{"dataset": "read English sentences (LibriTTS-R)", "input": "log_mel", "targets": ["voice"], "num_classes": 2, "kernel_size": 17, "lr": 0.0026, "gradient_centralization": true, "batch_size": 512, "weight_decay": 0.0}
Rows from block 4, named by matrix and row number. Each number is 128 + 24 x the weight over its row's rms, rounded and kept within 0 to 255. All counts start at 0. Numbers have three digits each. After the name is the row's rms in percent of the matrix's.
# short0: shortcut pointwise conv, stride 2 (model.blocks.4.short.0.weight, 192x192x1), inputs 48-95
short0.66 093:118138073156151123148080142119142137110153113121099140105161134135110189108169123125127137114103117149119200136137108165101124113128144148156109
short0.67 106:108090118131143090143164100121113136139115132173115119128204111110154126093102107143131135140119176127135162147118131106106141119127132132147120
short0.68 076:113108111112127091097127118138136110131134094153110129131135118146122099135088158189102104119111128104143096187137176124156140127112145100117127
short0.69 105:174156169157131148114145086105101142184143105114124119140150113143150135106093140133117134124139128111174132092132125109091102097107121116104154
short0.70 086:140111090116144126106150121124106101101140139131091096124147112138131116137104109151121106131110113102150134171129121103136140132132127103163136
short0.71 099:148144142089112150139130117142108095140132144066155172126122092121153110085094129126166179122155166108144151172137165130122143149130144147124140
short0.72 099:162153139157148104135105125146139125106122152216152124126089170160167135119122149131095121130145117153110084092082096098138136152098103152141119
short0.73 097:130139126091164089066146083117124167150144170141132093108118135131150106153109124118147117144146138156109093163049138115108166155139135103094136
short0.74 097:044102087104151113132103148135149148131128110137123131122135104143147147163133120103113159100126130095129112157145100112130135117121148176146111
short0.75 101:185167192145076140122121136160121121114098096155116124146098160185142124118125098143119120127121130134121086125131121127143108143120117147099144
short0.76 096:118150159132145126167119133128154131074121147126139146137121138088117158177147140130095066132152081136090128138151081141159119142144167113126136
short0.77 115:122120135122181107139132138119177122111101119180138121114154152124162115160147107126095111143138112115107121157131084138132139128130165164101118
short0.78 093:087113107174134176149096090138131104129093126129165099094158135122127131168119137107132161133156138110116110139118106140121103103129145093189116
short0.79 086:096093102142174097114111134156160097122119158104157122109160124156119089109159145100137168127126185124126155143111134108134141110112127155120152
short0.80 099:160107148091087088109133119113092121138118121101082155134140161123115140159133113115142137136176146166151110103157151132122106126106140079120144
short0.81 086:170177144093095117151126152130112105112104124143102122157087100092117110145090164095174107098116126113180115115093155120167141120115142110104107
short0.82 094:129120182081089103132138134128121083166139107122098143144126116183144106137096109150123097137122117091111117106103150142089088155152083160066094
short0.83 099:110106094142130156142097145203109132120143096097127141105111086190100141107100109097136118151143140151127152160141122121148147133125117172116099
short0.84 109:191169114115133078118148133093182115151127109157100132131137121106129157140130116153080112111131155135088197122136089167123180099142138136139113
short0.85 089:128195119100092132134104141129154138163159070164128147147124118141106119132107112109170082083118112142184115144078149119139148144116141100086146
short0.86 126:127123093113154151162113110139126182108148097121153125110158097153096154111119129094109129151121128130146205134158141135121158122109097164112104
short0.87 114:138113155096143163149114092149073140109117102089123150095124123173090118105107138137174150144154142165115143120127172111094143140124106107101133
short0.88 085:206150174120101102145122137138154105103109094152093178139122126122106159150154130127093080126128134158092128116136087143099128111119118136079147
short0.89 119:104121130141130135113119106115160121134107113173138163085149169103136151122144100117090172163179134124105097094147107139126121127088131115124118
short0.90 094:129174140151087124070143129102076136144144127125086109145151130111090056111156127121177100094117128143152088118094147062127125134160158117099134
short0.91 086:107162175143106070118143119143107129130149151126102142136104091107158081144123166107188089089110138132151157125133187150101105104132117163129108
short0.92 105:169168154121098092152133135132139103091109114149053147135121129098172160123116134127080103110113118088124140157170079145124149116151129140154107
short0.93 080:093123136120115135147119118125157116160122098182140151156118148107152137103141083134123155177137122099125131139115149102139142114143121110098148
short0.94 111:136110089101109120101101107121157112135149131143112088109132119102163129138124137117100084081097083089131099145110125114154133135124171127129103
short0.95 115:098123149107138129114096101106136102119144146125167126105115142102159118122125145107180156147108153152118111143142129114108156106112170122147101
short0.96 124:127139102086082125119142160146140138064164112103136127153139129200134147121140160106094142136111161117115098112157121122142130097122135159103132
short0.97 078:110174160098106146112125130146113120168159087139137160160142083146147101127128101170171151103109127138135115137108159156134091154108123082172154
short0.98 094:116101167131171170117137125166146113088109141112162163108145106146110109143141109138085119100145091172100147122154102144116131127138138119107100
short0.99 096:108104107136110165126102137151071183106104130112103162104135087188131137091091153100137142164146142128102123141140130141106117137091095162127087
short0.100 082:143115147132162089125128113119155111104153156111126129107083155133179114091133160153162112100121095119161130088094126115134173112118125119111161
short0.101 106:107109123139161132073132093182137113146158111109161131099129100165090106147108162138150134105105097142124143146063133090143143106133099119169147
short0.102 095:137163122095113146150115143107111070171137067164124108159140125114113124105124163122139116137089086124153104131101169134187117124130091092160147
short0.103 088:148143120154129178157124165115132132136127156098130155109132133122145156159128095127137058122104105097125109175108128178121096111133125122117128
short0.104 092:114136106138166137105131100155138154143116107106152094097115130122123138094139146118170134096089150140100146135101151108093084115123110107164098
short0.105 103:133152153100105116092155086140122122147150099142123080146109154124138085141149127164147103152140129158124110132104172091092115116147129109083125
short0.106 106:140109109136118166147096187148111139111131110126140166133136102150095147132108156113134129131101127130148106151136138155130128113123116115145121
short0.107 112:179142133146060127144154138132153104085132108148100148154146126147135125136153104118079112122140129070101131126138110154111124116169149134111100
short0.108 089:128173165089113090133153135162134095105121102143129115137154149190113126113125084166134156129111126105103125172146111128158135113105098174136090
short0.109 090:146099114101145155136134146153088163095145120107138164149154116132104167114128138097095150124162110094143105125137107153155112162082127098147117
short0.110 088:133151140110096171140112107142096122117138141093110166169100146135092080155086158163135144103127142132160092164113187140091139124103135094126106
short0.111 106:169158133107100182152133140133171129167143107108121104107133129109128137140127137110162114126097125123119167144152142154119129087098138141162107
short0.112 097:166183172131108115131122150111122139147122066152120156129132129148110150093092108125147066127143106123127103088092145160115120135110094127102106
short0.113 105:156152162106129138099109130127143152126113155092158160117133104145141120118103144123176136136115143140112082142101140140107154104139132122116104
short0.114 094:144163144114076104163132153109162109147105100172105152156133158107155145141143115122135084087138144107129140134156114138106113095108137117086135
short0.115 107:152102149106142164148097136148120093129132096095129155121122118115088153138062138155170117115111110116157145099145161124139126113095087093200074
short0.116 093:111110099094138155174100132150123124134139118116112171103129101130080124135125153094128146146123141107115121157129114156159116153091105145129133
short0.117 097:105112089115101119111128084143085125132131080152105121169141132123088085196089164106164131074070116139170150153112176094119124103122111112191146
short0.118 113:151147144137159173125110118137134159126094153107164155145151139150170127087133177099113130110144127120122104140125101129101153098104113118112123
short0.119 098:122144136147120186155097110099109132096112100118138136145145191148161114134147162100081126128148115131136049111140136159128120111139141125087093
short0.120 106:130137169102093103106124120096093148128133143112160136103152118146123101096107145141116151123166179106156108094119123104111157109133139083112148
short0.121 125:134148084122096142076158098105077126114127123164106122162142100117089107169091139102158110102084108169155088103089162111151108112128133102109103
short0.122 113:225196173172114122157128150103163093094102096164109120128149134120127175127126105128138083121097143101102121141111133167121136101143132116120133
short0.123 100:134139162110100087113144112141106134119133135147146099138073162151140123120137124117132099088142116136125135081126177137112114144147130118115138
short0.124 133:127109126108180079121099127110154133148109145127141116123145170114150104153130100112086158101143124146133158165115135145122133127122156142102116
short0.125 099:180162152134082138152141163101119118109105063151061164155113166131121171139157114144092100143125135136091130092122118163111080138152123162068146
short0.126 100:121136136128118180089126092157152133118140133127139119131109100146138102178094184134164096068087100159140108150126162110130139117099113123115100
short0.127 089:140112163115113121144121124173103127111111095148117151107129112192100111130085131122141120114123112153131146067129142121168120133124124129148150
short0.128 082:119075106129108172117086129106112150154117146138134164126142156121105171077135145114137137145125119100140133141150147139135110085080111161155135
short0.129 105:152132149133102195138102122154119130130150105146078105095111119175186140116109128143150134126120113149134180130168101079135176109136167160171082
short0.130 109:145128181133117131131157102084086153150159126138112117134119148177095092103137114158164113099116113155187117077115135103105108130150149088141125
short0.131 088:160188123150081124153152156119107083085120098143082099147125135181138152108126121097083117135138160100121108111156078150143140135156129148084129
short0.132 087:142162149141100117127156128104106083096152113149123137133152186126140134111158111138096101120172137141100071118144109159112095159103163140091148
short0.133 103:149105156134144178138113163175097149127130134073120145098134113175095124145109140119148145144102135189147109113120147144122139109120107099132096
short0.134 105:160129197125137172164086145179114139110132143116097141111133119203093149123124142118136137138102119166140122092113151165097136078127076147152121
short0.135 089:130107082108136154143113173148152150137115147106120165162153106163104184120102185123114135100138133081127136138157163152115131140096136132159092
short0.136 113:092128124163157146132104114144148120089098137154125094129109143132142104146181100121114156156172140131083127106124126129128133143120132098146144
short0.137 101:154133176106123155112141102115124151125138134113157150089118095173161076079114134138122181091152137179105174108079133142109143109122155116136148
short0.138 113:104166119088067113148156129137167103154116119149104122132158152078163135091166150124117144107155152121114139131123123154100158151138147169137130
short0.139 104:163104136164123137124120129148076158084116113099126130103121129141099154126116124109122156100142154155133201106178146131089145110119126134129124
short0.140 096:067089076150146138120107141151123112126112109142105137145131170090105127138136159102132071104108122076142130108152114142184120105130108099167122
short0.141 079:098102103126107103090146141120078119150140128142105107161142127081114132129101160103103101136091131137125103124128128092191123130167085124114144
short0.142 115:154110113107151126128128143137156142066122158140119102086129134153161145142145044116131127137147153153075152134147122138100122128123123136118141
short0.143 107:135117175133159117100100104132088141137142100125119099126110169140098090114103146142171126139119127157118155133088189094100139150148155096102120
short0.144 092:139158143092085075147142113129162098161144100170094125137144143066142101126118134132121130136123104073138175138149108135142156100130138112131121
short0.145 103:133089116097120138180128178124109105118132091125108157138120107150116144091102151098101112138142140090146149167158140120165152119104113166149134
short0.146 091:138116093125145156094159130128152108108112117132160135105152049125089088151090138142143105119076130145117128139103152105142135115113095112120144
short0.147 088:136127101105132133166138137127055123135134122061114161120130081139094105128115153121115154138168156104151110171155133146148151131131137105104114
short0.148 097:185166127148136192139089168139129103126113117114111169106137161118110174107104170093108131100112163090136078173133090149115107123095111140110116
short0.149 100:148139167100123151115088102137142112129114155128179131087103113156130078139104151112182182113147138176089114148109166128132126135133135144153135
short0.150 090:098153168129122125085125115152133117161125092129116145167157079162090124155116098148124096121115109111155121137101153096119128126122116091124114
short0.151 090:116151122112111101129185142122145113128144134103126130128111117122152125124087111136120103122127105101160150161096137145149086103121151104097130
short0.152 102:143135136124096129180122140143109148139121105097107120123149159161189138114118130135111144092111148128118187119161093134089134125109158143152089
short0.153 123:114090122110177145081136095177118113135130128111135122107118055173116093136107152147124137129078116152114162154102144091145137109104097122146102
short0.154 100:144104107176093193163132104124095124118141120123081126127129153112111170167144137087114145140153128081116118110162104163143106154115131151131127
short0.155 093:098136116121133181083099110137132101128148121135108136120086075115122073128073165134145094080098119098169132086093151080159155106145111094155110
short0.156 103:107136132098137141083099115181145154121152141123152087133127119222130112097127161135130161179133109152147129135085167092124140139139089129146133
short0.157 094:168137088120121160147114150149131128126085119108102165159176103133163132111150134113079120148105153089113168128157109127141167137137122154109116
short0.158 105:090166101110161079092122123153123133124116155155136119108133117117158105124096132106133143113116120118133082154093084101155121135117144176136142
short0.159 105:109101115094171155089146103164130103120124143107118114107131108148102111124098157130116125122066093126139165164122134117147109106133105121167108
short0.160 095:105114171121176135150121116150103133099119134104164105075108107181135134116123102134145150094152094154098137156135136118103139163148148113123123
short0.161 097:142120101123154148141116113137122158104114153062168160131143091140171117130101187093141160146145171090133119157147143146123130141126132148115114
short0.162 103:167148122107131155138123134127128122107137110106113149134153101141135133136132186097177159122121137155112089139123168124134128132108096143154121
short0.163 109:127148129118058115149167137143097134103117110126110176150147133117160135126146132086112124129140161112117169117146093117103104137159169152134115
short0.164 092:179166143119108114132138151139156100072146134182126136125108185120123164148123103124119138160142127123078092087121086136156096133130147156105135
short0.165 101:147104130110118175152108126145078156119156113072123159111103078161068148111075142147130149127155125159117167175129172130121134139127138131150125
short0.166 097:146148151112070170130097129133089103108135109150122169139124086148106129132101182116148154095141156129152161146131148112116131139109146134132144
short0.167 098:158126159131147154112152092121124146149152152082169137114115147133138104119106132148171131112128113179123082119094163137140113141136124073130113
short0.168 104:121127112128182159136147119133140160114117121093159123138116109176119139127101149100134122118118148146124069141138139109120131142151124091129085
short0.169 092:070098166118121121143150137123069130138135125129112176141146139104115118189142111150142082101145102157114196097173126110097147135119132137142130
short0.170 104:143105138136134090133109129149163110132129126178133081146075143135103095125107129090112127159148140115106123124109122136188151145128085145153138
short0.171 087:193152155153110119145109167150114117087138116123092158131117131128150130182122094109091093112163132124110169107122095164094114165124152116076140
short0.172 094:101146172092097097125122126118094141113110136188088176129117148113177094164140101155082091077126125097100102095124113136125094148129122165100108
short0.173 111:082119123077161129115158138125104147108147162168173133126141095105153131179116117091131143119103100169085134111107113127118120109124139103124100
short0.174 097:139148173131082094122126146109132082121103066156093163133120180115158147113117117115110112139140119126106087089119094146149142154133143131090119
short0.175 104:139106103126167167085131097131145123109153132113118095125132046170082085153118131141137114096084105163145149166080138111144147118108090086154124
short0.176 085:183125150143105098157138136134112132128138140171096159146135163091131140126170118130122114119160129082101127083130104135151108134141163153106124
short0.177 096:112150148134063092142126112081129120113138097140058148131155137077156143136155138132121113123173133109133136093157117144145119150139156164103138
short0.178 114:159086141117129155171120131147089161090171146060116157092143149167084130096106130133128155111141148148140148091137135155129101101144139097164120
short0.179 098:155130099155111189159116183150077125126146107069094134134158106150088164147146155118105109105137116108155181155153102115129103109135125149179131
short0.180 108:197150144116141164132116145176141105097117137075112116104183135159112160153090118150077112115114152088099200143156049162149137121108107136180101
short0.181 103:141098153120124147165114152142121172092156104066149167141148137173096174099119158087123139107108128137160127122151154137116126101097142113150120
short0.182 086:096111136083151133143121145120154156110117128173136156093121171155114148137154053150136157138173141130109153141120123114107135126117128142148109
short0.183 094:118107091170167148159118133116164129126138154086135096128115072138083127129128145118094121142123118119120134166128111109108138108162153134148142
short0.184 099:162163108123147116151141147127158137096104131155136131113118120176130104097127110134090126145125120085140119125124127145120123143145133149085109