Weights of a small sound classifier.
Data: trained on read English sentences (LibriTTS-R), 147.5 epochs.
Rows from block 3 of a small sound classifier, named by matrix and row number. Rows with one number belong to one channel. Each number is 128 + 24 x the weight over its row's rms, rounded and kept within 0 to 255. All counts start at 0. Numbers have three digits each.
Before each channel's rows are labels from the 100 clips, of 14848, where the channel reaches its highest value: "loudest" is the band of the loudest frequency at the time of the peak; "responds to" is what is common among them. Only what is clearly more common there than usual is listed. The data: read English sentences (LibriTTS-R).
# convs1: first pointwise conv (model.blocks.3.convs.1.weight, 192x192x1), inputs 96-191
# convs3: second pointwise conv (model.blocks.3.convs.3.weight, 192x192x1, transposed), outputs 96-191

loudest: 250 to 500 Hz; 500 to 1000 Hz
responds to: voice: female
convs1.165:138115130119114134106114101130141135134119123112104200137122112103091164106128162106100123106164116170113128103181103123099137144112115142137116126141148146080130160116158145172134124149108134175109152112115106194143152130108127100163152126134148126125104139155121152091143126134120109147
convs3.165:120124092084148099102122134044155113122122092121148119140176100152104085115105151107143126142099164130125160136149114124099117126107102103121092121128097103158078118154154151165114098086131125105159154142125089126167092141128114150138154112131091088092105136127099147138111110111126092121

loudest: 250 to 500 Hz
responds to: voice: male
convs1.146:167136137111130136136123148132139091125118178144093117158136116137140098147128097144093090114122135141090118129121116100133111117079121083148121115152115159056137153114069149092096108106172116092121142093116156173126139108132110148134124128115125129115167167126118139149139120127142118082
convs3.146:153082194076093143128082105145160143113121146170105154106118112084146077103128160097145103136134155112123132125116131133085128121121107115125131123097129144072160126112120106138080144141105154132123163166145086159187162141135130137111136162130119106160128125112140143106093138122154199163

loudest: 2000 to 4000 Hz
responds to: voice: female; the word "she"
convs1.15:145120111118106177125145100109166137105084105102072131083118115121125127118126130150130103135157127133129140158153134129164115115138127136121109126149155067091122156123128116137119136120114143141129172126124100130122135145112136116118150113102113132106144115128117066071107154185140102101
convs3.15:103078071127102126155141157141075121118145170087104095167106139114114108141190136112136151080111139119158129087130132120130139133129106123109092146164095087151151090135144103157121095087113139103150170135117076130133092103119109160108109109133159120136102120106163135111114119160098097099

loudest: 2000 to 4000 Hz; 4000 to 8000 Hz
responds to: voice: male
convs1.64:175099107109170136127099079098111119095150120175114145128117118159127121168131158131109110151151127106138124127108140094132123148106101087116123108126139087110107197125093151155144139149111157156105135125123084165107122128155125119127120150132100128091115124158129108124150099138133084117
convs3.64:116065134123118124106136100200132124103120116152153141126147099108133152124168107150118125110144084142130126121110131104125122145139120159128121107152096133159158131127163109103093120158126126100109166088120062131127130123098137088157120122120127119072161108099111090145156135131145120120

loudest: 250 to 500 Hz
responds to: voice: male
convs1.12:103133125111142134138122123151107080125094149175133135138094150102144086116120133116104099133134142116131128109113130111156121122152165121129074122148164150101156119116130100157115090167131158154164105122105140178158152109169149138086104121137072134099145130121108130109113107117128082140
convs3.12:107091111110135112115117180102112114141133155142159136153112081122101112117164136100108105129143132139115147084122140123117128124130110130132105105128119133135123137129109125127113149129109110149119118134147110126099084145124133136111132078139172117119150127125181191085126127121077121119

loudest: 250 to 500 Hz
responds to: voice: male
convs1.62:123105092142144090154090130115154124136130100153093130150116074134131185112167106120103136145103143174146146071155113125130125111106108118134149084118109119123190129142129107118141141129142132160142128117137130142153128108102135106120129123128105119082156107137119149133125154110140169114
convs3.62:114128119092178100101142133114135141117136118103204144129115104150104078161108141121118103120164160106124125127127124103132144144145092087174114096127171100125121124104102136101113176110148099133132109202153169108148164149125148186145118102109105109155094104111122153134138123126103129128

loudest: 250 to 500 Hz
responds to: voice: female
convs1.39:142132156140132148102180134140128128110110176114111140187154136143131122103124143116131132126117153134112122118111124125070146152148117153151145084148123161085135162156145129163159111108106144146135162097104099134122157142125112134102128111161166127123125138136071096131127152158143090117
convs3.39:104134144138119130123159128107157127146139126098140129127165116118108129139128173144135135112118078139133116109104121129127170145116125087110124146155107147177103106157144125136105097132122141075143129142126104115074121111126108146159102075139083108098131143091098101117181125141099123131

loudest: 250 to 500 Hz
responds to: voice: male
convs1.54:140163115121158180146134136119158138127129080169146084113125093157175087136150110144170125099108149126106100079104126117147130116119104146119100164108150126136154062167137136081096112104131132130107158150166127130105118113113135117107145112144133137141153126109136153106106117110140094117
convs3.54:173099112128165087135136150112181145139138102111133121095145143175107123147150108116125111152147118145119145127134132128101137123131144160142143089152192117154097169122099165117138152118133097121141076137153107136109158171119153111144138129104091106137139139130104110158119147096114175145

loudest: 250 to 500 Hz
responds to: voice: female
convs1.112:139098145109121181110150134076137112170084136088130178160151122080140112144099092178080114167137100167103131087144148100124129118125148150115107120111130127101106148162135134105152126122132133115098127102140089123122123104139087149140128117140108135088144106128137163077114111136103087097
convs3.112:146149159169153143137125124177133140130149122191101108144161105093121133106151069181138137096099087153131116117081127145171126126105141140118138145141150145149138064149138102131138116122140127099118137090120184113085151123129130087199124131124103102124168090145103087185129128126154131130

loudest: 250 to 500 Hz
responds to: voice: female
convs1.63:120085136115150135133119127160155112129128124126126115107106115127128077120133117159175143108128155077162118109147121097151123149149127088143112137112121095154141147094148123136117104120120123165119111133149133105136104100159141161151158072124149126112131124126132091148114121110169148140
convs3.63:085119149113131132149109092126181122117146126157152143146148132151128133097131143143148135110142125162134099076114127157164128149122133134111109156120106140187177114140145081146113099148105137097125146094134141108108100135128135113160132121107128128141122153096082114179115132158137128116

loudest: 500 to 1000 Hz
responds to: voice: female
convs1.187:162119171107124134106180134162103115171112106155141138192129113117122126130149085131084144161142098115165125137103140144072100138117114145113118081125132173134158118153154114132138124123141201116123129110066118134104129131108120144108160107139161140133140129108117138157131177087105102136
convs3.187:107135104145130145131165087106127108110155137089125116124152135165136188168129187105134162106126091107154138133139133155150134124112143099109116160129090118149141131135144118145159100160133102064147136096080117124122132142077123070151114138134116112093132137117126109101165116147123076123

loudest: 500 to 1000 Hz
responds to: voice: female
convs1.29:158105135121124126131205123121110138125148122171106113140142125128100167136123150099087133123128101130161138131141152105081112153130103183130139076137100192105121139140116119145116127112136189107121118131062120121114123130096112102133138128104155116121132144119087162106126170132151134121
convs3.29:116159151105161133131155147106154125117143152086148142144171132141121110117119140148110152097158129126113092097112128150146117157116120096126096132133135141117187083118165102129117087175156112070127151122105131117122120096102113105141106120149110131095140143091100138136197143153124163123

loudest: 250 to 500 Hz
responds to: voice: female
convs1.169:129120139125142128119168132117134146112153124171125155124103157133161137146112150121159148113135151105156132126101139108099140074131187144116085141115116125143115087095119092087154120131115141083111125117144085109121115145109140120141094098126117137124116144119125167128131114107133164115
convs3.169:151159125142135142140139121120137127131150119126117141157163122172140130129150127128149187113108084117173116136150138160165132134113135121104095147170100138116151123145156093165127093189146149076139185094095159118112113109115116068153136123123127147092172128145099134150194133148148125113

loudest: 4000 to 8000 Hz
responds to: voice: male
convs1.88:083130148100137075117119149122129115168109142099118167131147102089099099176146143116126112130165115133089078128124141125130152136126093125124146115121123124145123163128092153162120180159119110132128127164122170157086134109143097137140129134117126101127142124093113122163109151099106138130
convs3.88:164133125127113134110098101148100126122119181103104131163094143119120158161117182108109138091100114071146086129113135132126123107131112079118087160157110129116157104143139149086112126154124140111125148126129156132167123163129108123118137091128152154150140124109150172080158132112103136110

loudest: 2000 to 4000 Hz
responds to: voice: male
convs1.67:137136130096119130134129103119139111128144124168148105146164110112114117158125153116090140135147095086118133137111157136134124147121110124168176127122133114090125113150142154137163101083102112119117128140133135142112129143146136137081136162147132126124126115150117096125148154164103077117
convs3.67:106198085142124157146132138121196124154156182152131101128113161132113141117142151132141137088101104142115125133112133147124150136143113101105113127162122143154133120143162118144140143138109092134138132079092162118090089106133104161114145085086169134132149126130152123075158127144107111105

loudest: 4000 to 8000 Hz
responds to: voice: male
convs1.129:139115103117154120142117146134144147140099175126118159152134110128119140068130107156163119124138130139097123081113093113156116117154143143108109136124111106118112079143149137149092182089121134141126162118149131126075125135130127106098146132159125147131169106098178106087140111113141101108
convs3.129:099166138132134148132115140111115139118120128112120143111087118127119126086130143124126126081140127142153134081095145159185142127115114121123125122116086145130143118160163126118121078158106164118130115123079161120109124097121132140140124080129150119114158135137137189128142109137172130102

loudest: 2000 to 4000 Hz; 4000 to 8000 Hz
responds to: voice: male
convs1.113:108125119119104173137127100112121135164130126156115141134113111133139121153107128127146106187146174111129153128124156120125113160110081145111137115095133108121138203111107133126106163123118098174122127131128069162091145105123109152141135144132111102139110138122076112131128138123158105117
convs3.113:137152129148145161136108162074164151135133128125098110131147136144131126117111098148117130168098127103146115141124115147129129150129164141108151128095174106121098123127105168139163127126150121145152109141108145118096170132165116161132117153144140141136085131179119126139088140120095133122

loudest: 500 to 1000 Hz
responds to: voice: male
convs1.127:120147117108129100131121114126170139130144130158097127127134131160133143138162126083125100190126109122127115114111096154130149087117177122161081080095137139137084147117094115125145127104138131166148186125127191144097150130134097127132097081109106102093121127097118131163167107105135175143
convs3.127:155129106148125105140164081104137129156145152096156096137138126187114141132097194080127151113121163120156115146160132110103120138142131094144164146162144077119097090118122139136159134115128067094114121141104221098128174133115120166096129139127103121107130110175144125093151104141128111138

loudest: 2000 to 4000 Hz
responds to: voice: male
convs1.78:136078147129135137122121138121145163109176105102141133168154163129140118117109134124125125182132112125101157140124136138141133173135111094146171135128140096119109214138085132128109135152153125111117205102132087156141117126142121087090120151133101121112159126139125139133132114175116112115
convs3.78:115108130162090095114122077113069126102104120144131136092144160166139174135120142141137108157155106140078112127126128114097109132130152145149167126091150128113100166093108132107174126115112129153110121102155112151154143133125159106124123176152144143089099117146126117167125155104140124129

loudest: 500 to 1000 Hz
responds to: voice: male
convs1.171:118150124122140115125154138114138101126081126124103120160121112148152127151133162128111113115141114140117123113170134118141115096157173138123073120109117153149152097115190115133174124124117175138124063148129136101123117138130150146183136104120154138112123108119125120108111136077134154110
convs3.171:076127125120064161140152128103130127144138132077157120132130183174130160143167170075121150121088117116157142135166112122125147133133130111138117142158099132144128133142156119140102135114140092096137161115084143114143102154081125136100123116099135113116138131110163125073160108126113108140

loudest: 2000 to 4000 Hz
responds to: voice: male
convs1.101:145140099149101097144108133091115150174110156139103147128131088108106083167150121123092132142157125069126119152148120059127106130138100119132141115171141100142121175150070140151097120102103162124100073126131157103130148140117051131097119128096108137150120136139177109107139170131097125152
convs3.101:098121070121121137131160113133164112150147107171108122093124121149123155125088113131107098150087187114119177144156132101161167126137143156117103133092123137180126155116124154131134102117131118131134118158142098119137115120153122154131113131123096121150147108118097123149111137107131102127

loudest: 250 to 500 Hz
responds to: voice: female
convs1.156:090110115134117138086087108142135121144141118142083217170157093078088147137126093117107095107143135164120092110149111134126142134105133189146155116150132119123125101141124126160147141097127128132122165127125113132103114133122080096108106107119119129110137122112135139127140133141142113122
convs3.156:114117097091196106118109183138106110133133133128172134145121112119104044131109120111106116123127196174162147115162111118124131114143086147124121111133138124117138132132130137120087155094137121158111134172148122145136125139107131201136120113140149127169112133110147153128103125151095087113

loudest: 500 to 1000 Hz
responds to: voice: female
convs1.40:132118107106140160146101106137152108147101164137089103163146149114148122075136170159128103141159160140133134131184124117127143150131083110158186092117122101123124126127135079121155100088106171107147146081071109139168141146133094127120120147131152105127113129122151117121126138132128114142
convs3.40:143168145135103095122120125078166136122124110134110130098132136143155202117082134140130169125127109116124129161115112143120115114125155155108136108131081131107135162129131104149137117151103137121112126107130137106134095127115130139096120159115120154187106141141138138133127138126136185149

loudest: 500 to 1000 Hz
responds to: voice: female
convs1.148:128133166109101120137181124092116082108147145148126132179133113140106110116112101143087119150098102129162110121126120122119118137124107120145156065121089196099151154171107124135132101161142129135119081136119155119107138100136133122126123162128122127144139134089084159174121167116140155109
convs3.148:112101139146077136126097148164141135123107081177050143167139111147118137122120095162146104128121092117118136129139132104118136134142134172133126095122152172104126172118127138141112136146133193152137115083156128143160099145178136159133158119155148133134101145138130114147107134116149134119

loudest: 4000 to 8000 Hz
responds to: voice: female
convs1.140:142155147118099125121141107136099129106147088099122183160140162139119133144139170118152145133110122137082135140068099155181120105133130165117140100171092126138075082168136129099091139105129110107152138123155167123119068124136127128102122164146178138111144127140150120126115119152122144117
convs3.140:113128114141134143142138142140158123133156144148088106155148114148135174131118094165121184097086114126134138131137131155155143136124168140113115136148084141137141119159131103155146101142129115090137137094071136087127140097155103095130119109121135152112178141132111136115142110153134112104

loudest: 250 to 500 Hz; 500 to 1000 Hz
responds to: voice: male
convs1.45:164167096136095163143112082132118116114154098145120156148114152161126134099113077138141131090128146126174128118113131091114151162091102148162118115122117124121119102133155105137152106123098132148113097124114152143153146107101154117138111100110157124136085144156086135100115113093149126110
convs3.45:132155139111055160146156103089071129143134134112145106168120148131139149166137154099149138119106149137156124180139121104144149145130102113110110135098117113141110105150130121118126096123128109103138148128139167104158103133097102098089131099150135123104092098122130107099151114128143066139

loudest: 250 to 500 Hz
responds to: voice: male
convs1.2:115107107123147085095117130141102129101115119115089124130098150123150150094156143142131137103104123140150121120138138144138119107136115111102099152146153142214141106120141124127093126173132144139105124141105119127157107131090151133152122110113165138147135145101125119117116123092138151155
convs3.2:114122096103117157132174120096137117141125129107144106142114099157114156119151162100138157098101165132158143092171137143149150118137072107131128152160091102133114112143161094176098098108122106119145159119111156122112068083119122131097109121102118143128129124092148131093154115142092099094

loudest: 4000 to 8000 Hz; 2000 to 4000 Hz
responds to: voice: male
convs1.134:147112128118096105117128107120127130168136155116120135115165105149134150136133136121149135160134112139114124139123120146117134174136067119155187137137111113156136159154124146157136137081131114126140102165143084141147115082154121109123116133136150130140135125124123085157136115130124145120
convs3.134:127147111127127152153108125149179103129147120144111144165146097123118149161121096158124178114079101075158119108097133141119163110113132105140079157114089139139187136148162137162115127139128113120136145107090138117091124135130126105145125142126140115136138148105141128117138104131126116117

loudest: 4000 to 8000 Hz
responds to: voice: male
convs1.99:152126113106102124081133094148143133123128134170117140133121106131122177114172124101086158134139075139151127163083162175118146112153078130114167149100118134137143194157109148077122092147098130135143093157131120158154136129119163113137128112118170109119120099129112131168116126073100142158
convs3.99:173093185144127150147137116055098140114157129172112098114158144128145095126128117112119115121160100112107140133097126130155121117146146146113147156138106113136131166145110129120175092109142175147122131139148105103170116120128120100132132145133182130097118085126116073130082118111164136158

loudest: 250 to 500 Hz
responds to: voice: male
convs1.16:141142096127139095128131152130150140122095127144119177131131105148131155128162073119096135138136108162146132111141091127092100098091129160159144121137138094142143092127128115131119165100153127092166178116141068131152108149130164097113077152126119149102164124126158156126112134105147134121
convs3.16:141118113111169099119172139143107152139109127117170140120081135127094104110145133098140085142183172133132102107140146117116138140157120147157148104132180103119113106102120145100143149111124101113106100157140129145148165172127154147147106135113111085134147105115155150148137130102123151159

loudest: 4000 to 8000 Hz; 2000 to 4000 Hz
responds to: voice: male
convs1.71:124113131152155117128117122093105180109109166107123133136132130149123109124138069171131168116142101127122123125123131139136115119121129109147131118116108138138112093173134150154123143166136113152129169116123101137151115143154131090128154096122145143120150119131105168084095117101098117135
convs3.71:107103156145094145131107148140138117143122073092114140107129142149125107157140133067111102143122117159130111155151105104089118116131114119127135119149087109171123138146133141136142149102111128184133122155149128108138094131087136107060155137144186136124127121139144130080114136132170116151

loudest: 2000 to 4000 Hz
responds to: voice: male
convs1.0:093126128153112114140075099132178203146104129149109129087114127139091136143125130103130156114135162141136133154121131123167113139108117137131163154075172096140075127137082124120122138129123109144072142113136104100139193140148115102131095133125145134148117145178165116160125113137138185132
convs3.0:171134114103161119129208131095117153152111103141156109126092076119100110129110124121130099148122163131147164121136120112144140131134099138175154100111184068113094140128116139111099181129154095115110130165131117147131150118123128146119136127101052136134135144120125141137110124104149134127

loudest: 2000 to 4000 Hz; 4000 to 8000 Hz
responds to: voice: male
convs1.191:123131172105093124138157125117146138137134156157096151140123131119101117150143126108138105145145137124121132126123149099116135155082081140131142118117076122106103200135099111117127148120106108141128117120115077199144133134165113161145094147092147106093150145139131131125083127100160105126
convs3.191:137137124138104087114152127057137138123100037145107125064131136158138159128106128125117095192148166160096115142154113131126118139152135125151128134090157140091110165099105174118130145107104124151115078132178122146124164131114134124113137149142109121148094139142134116108097142121128147128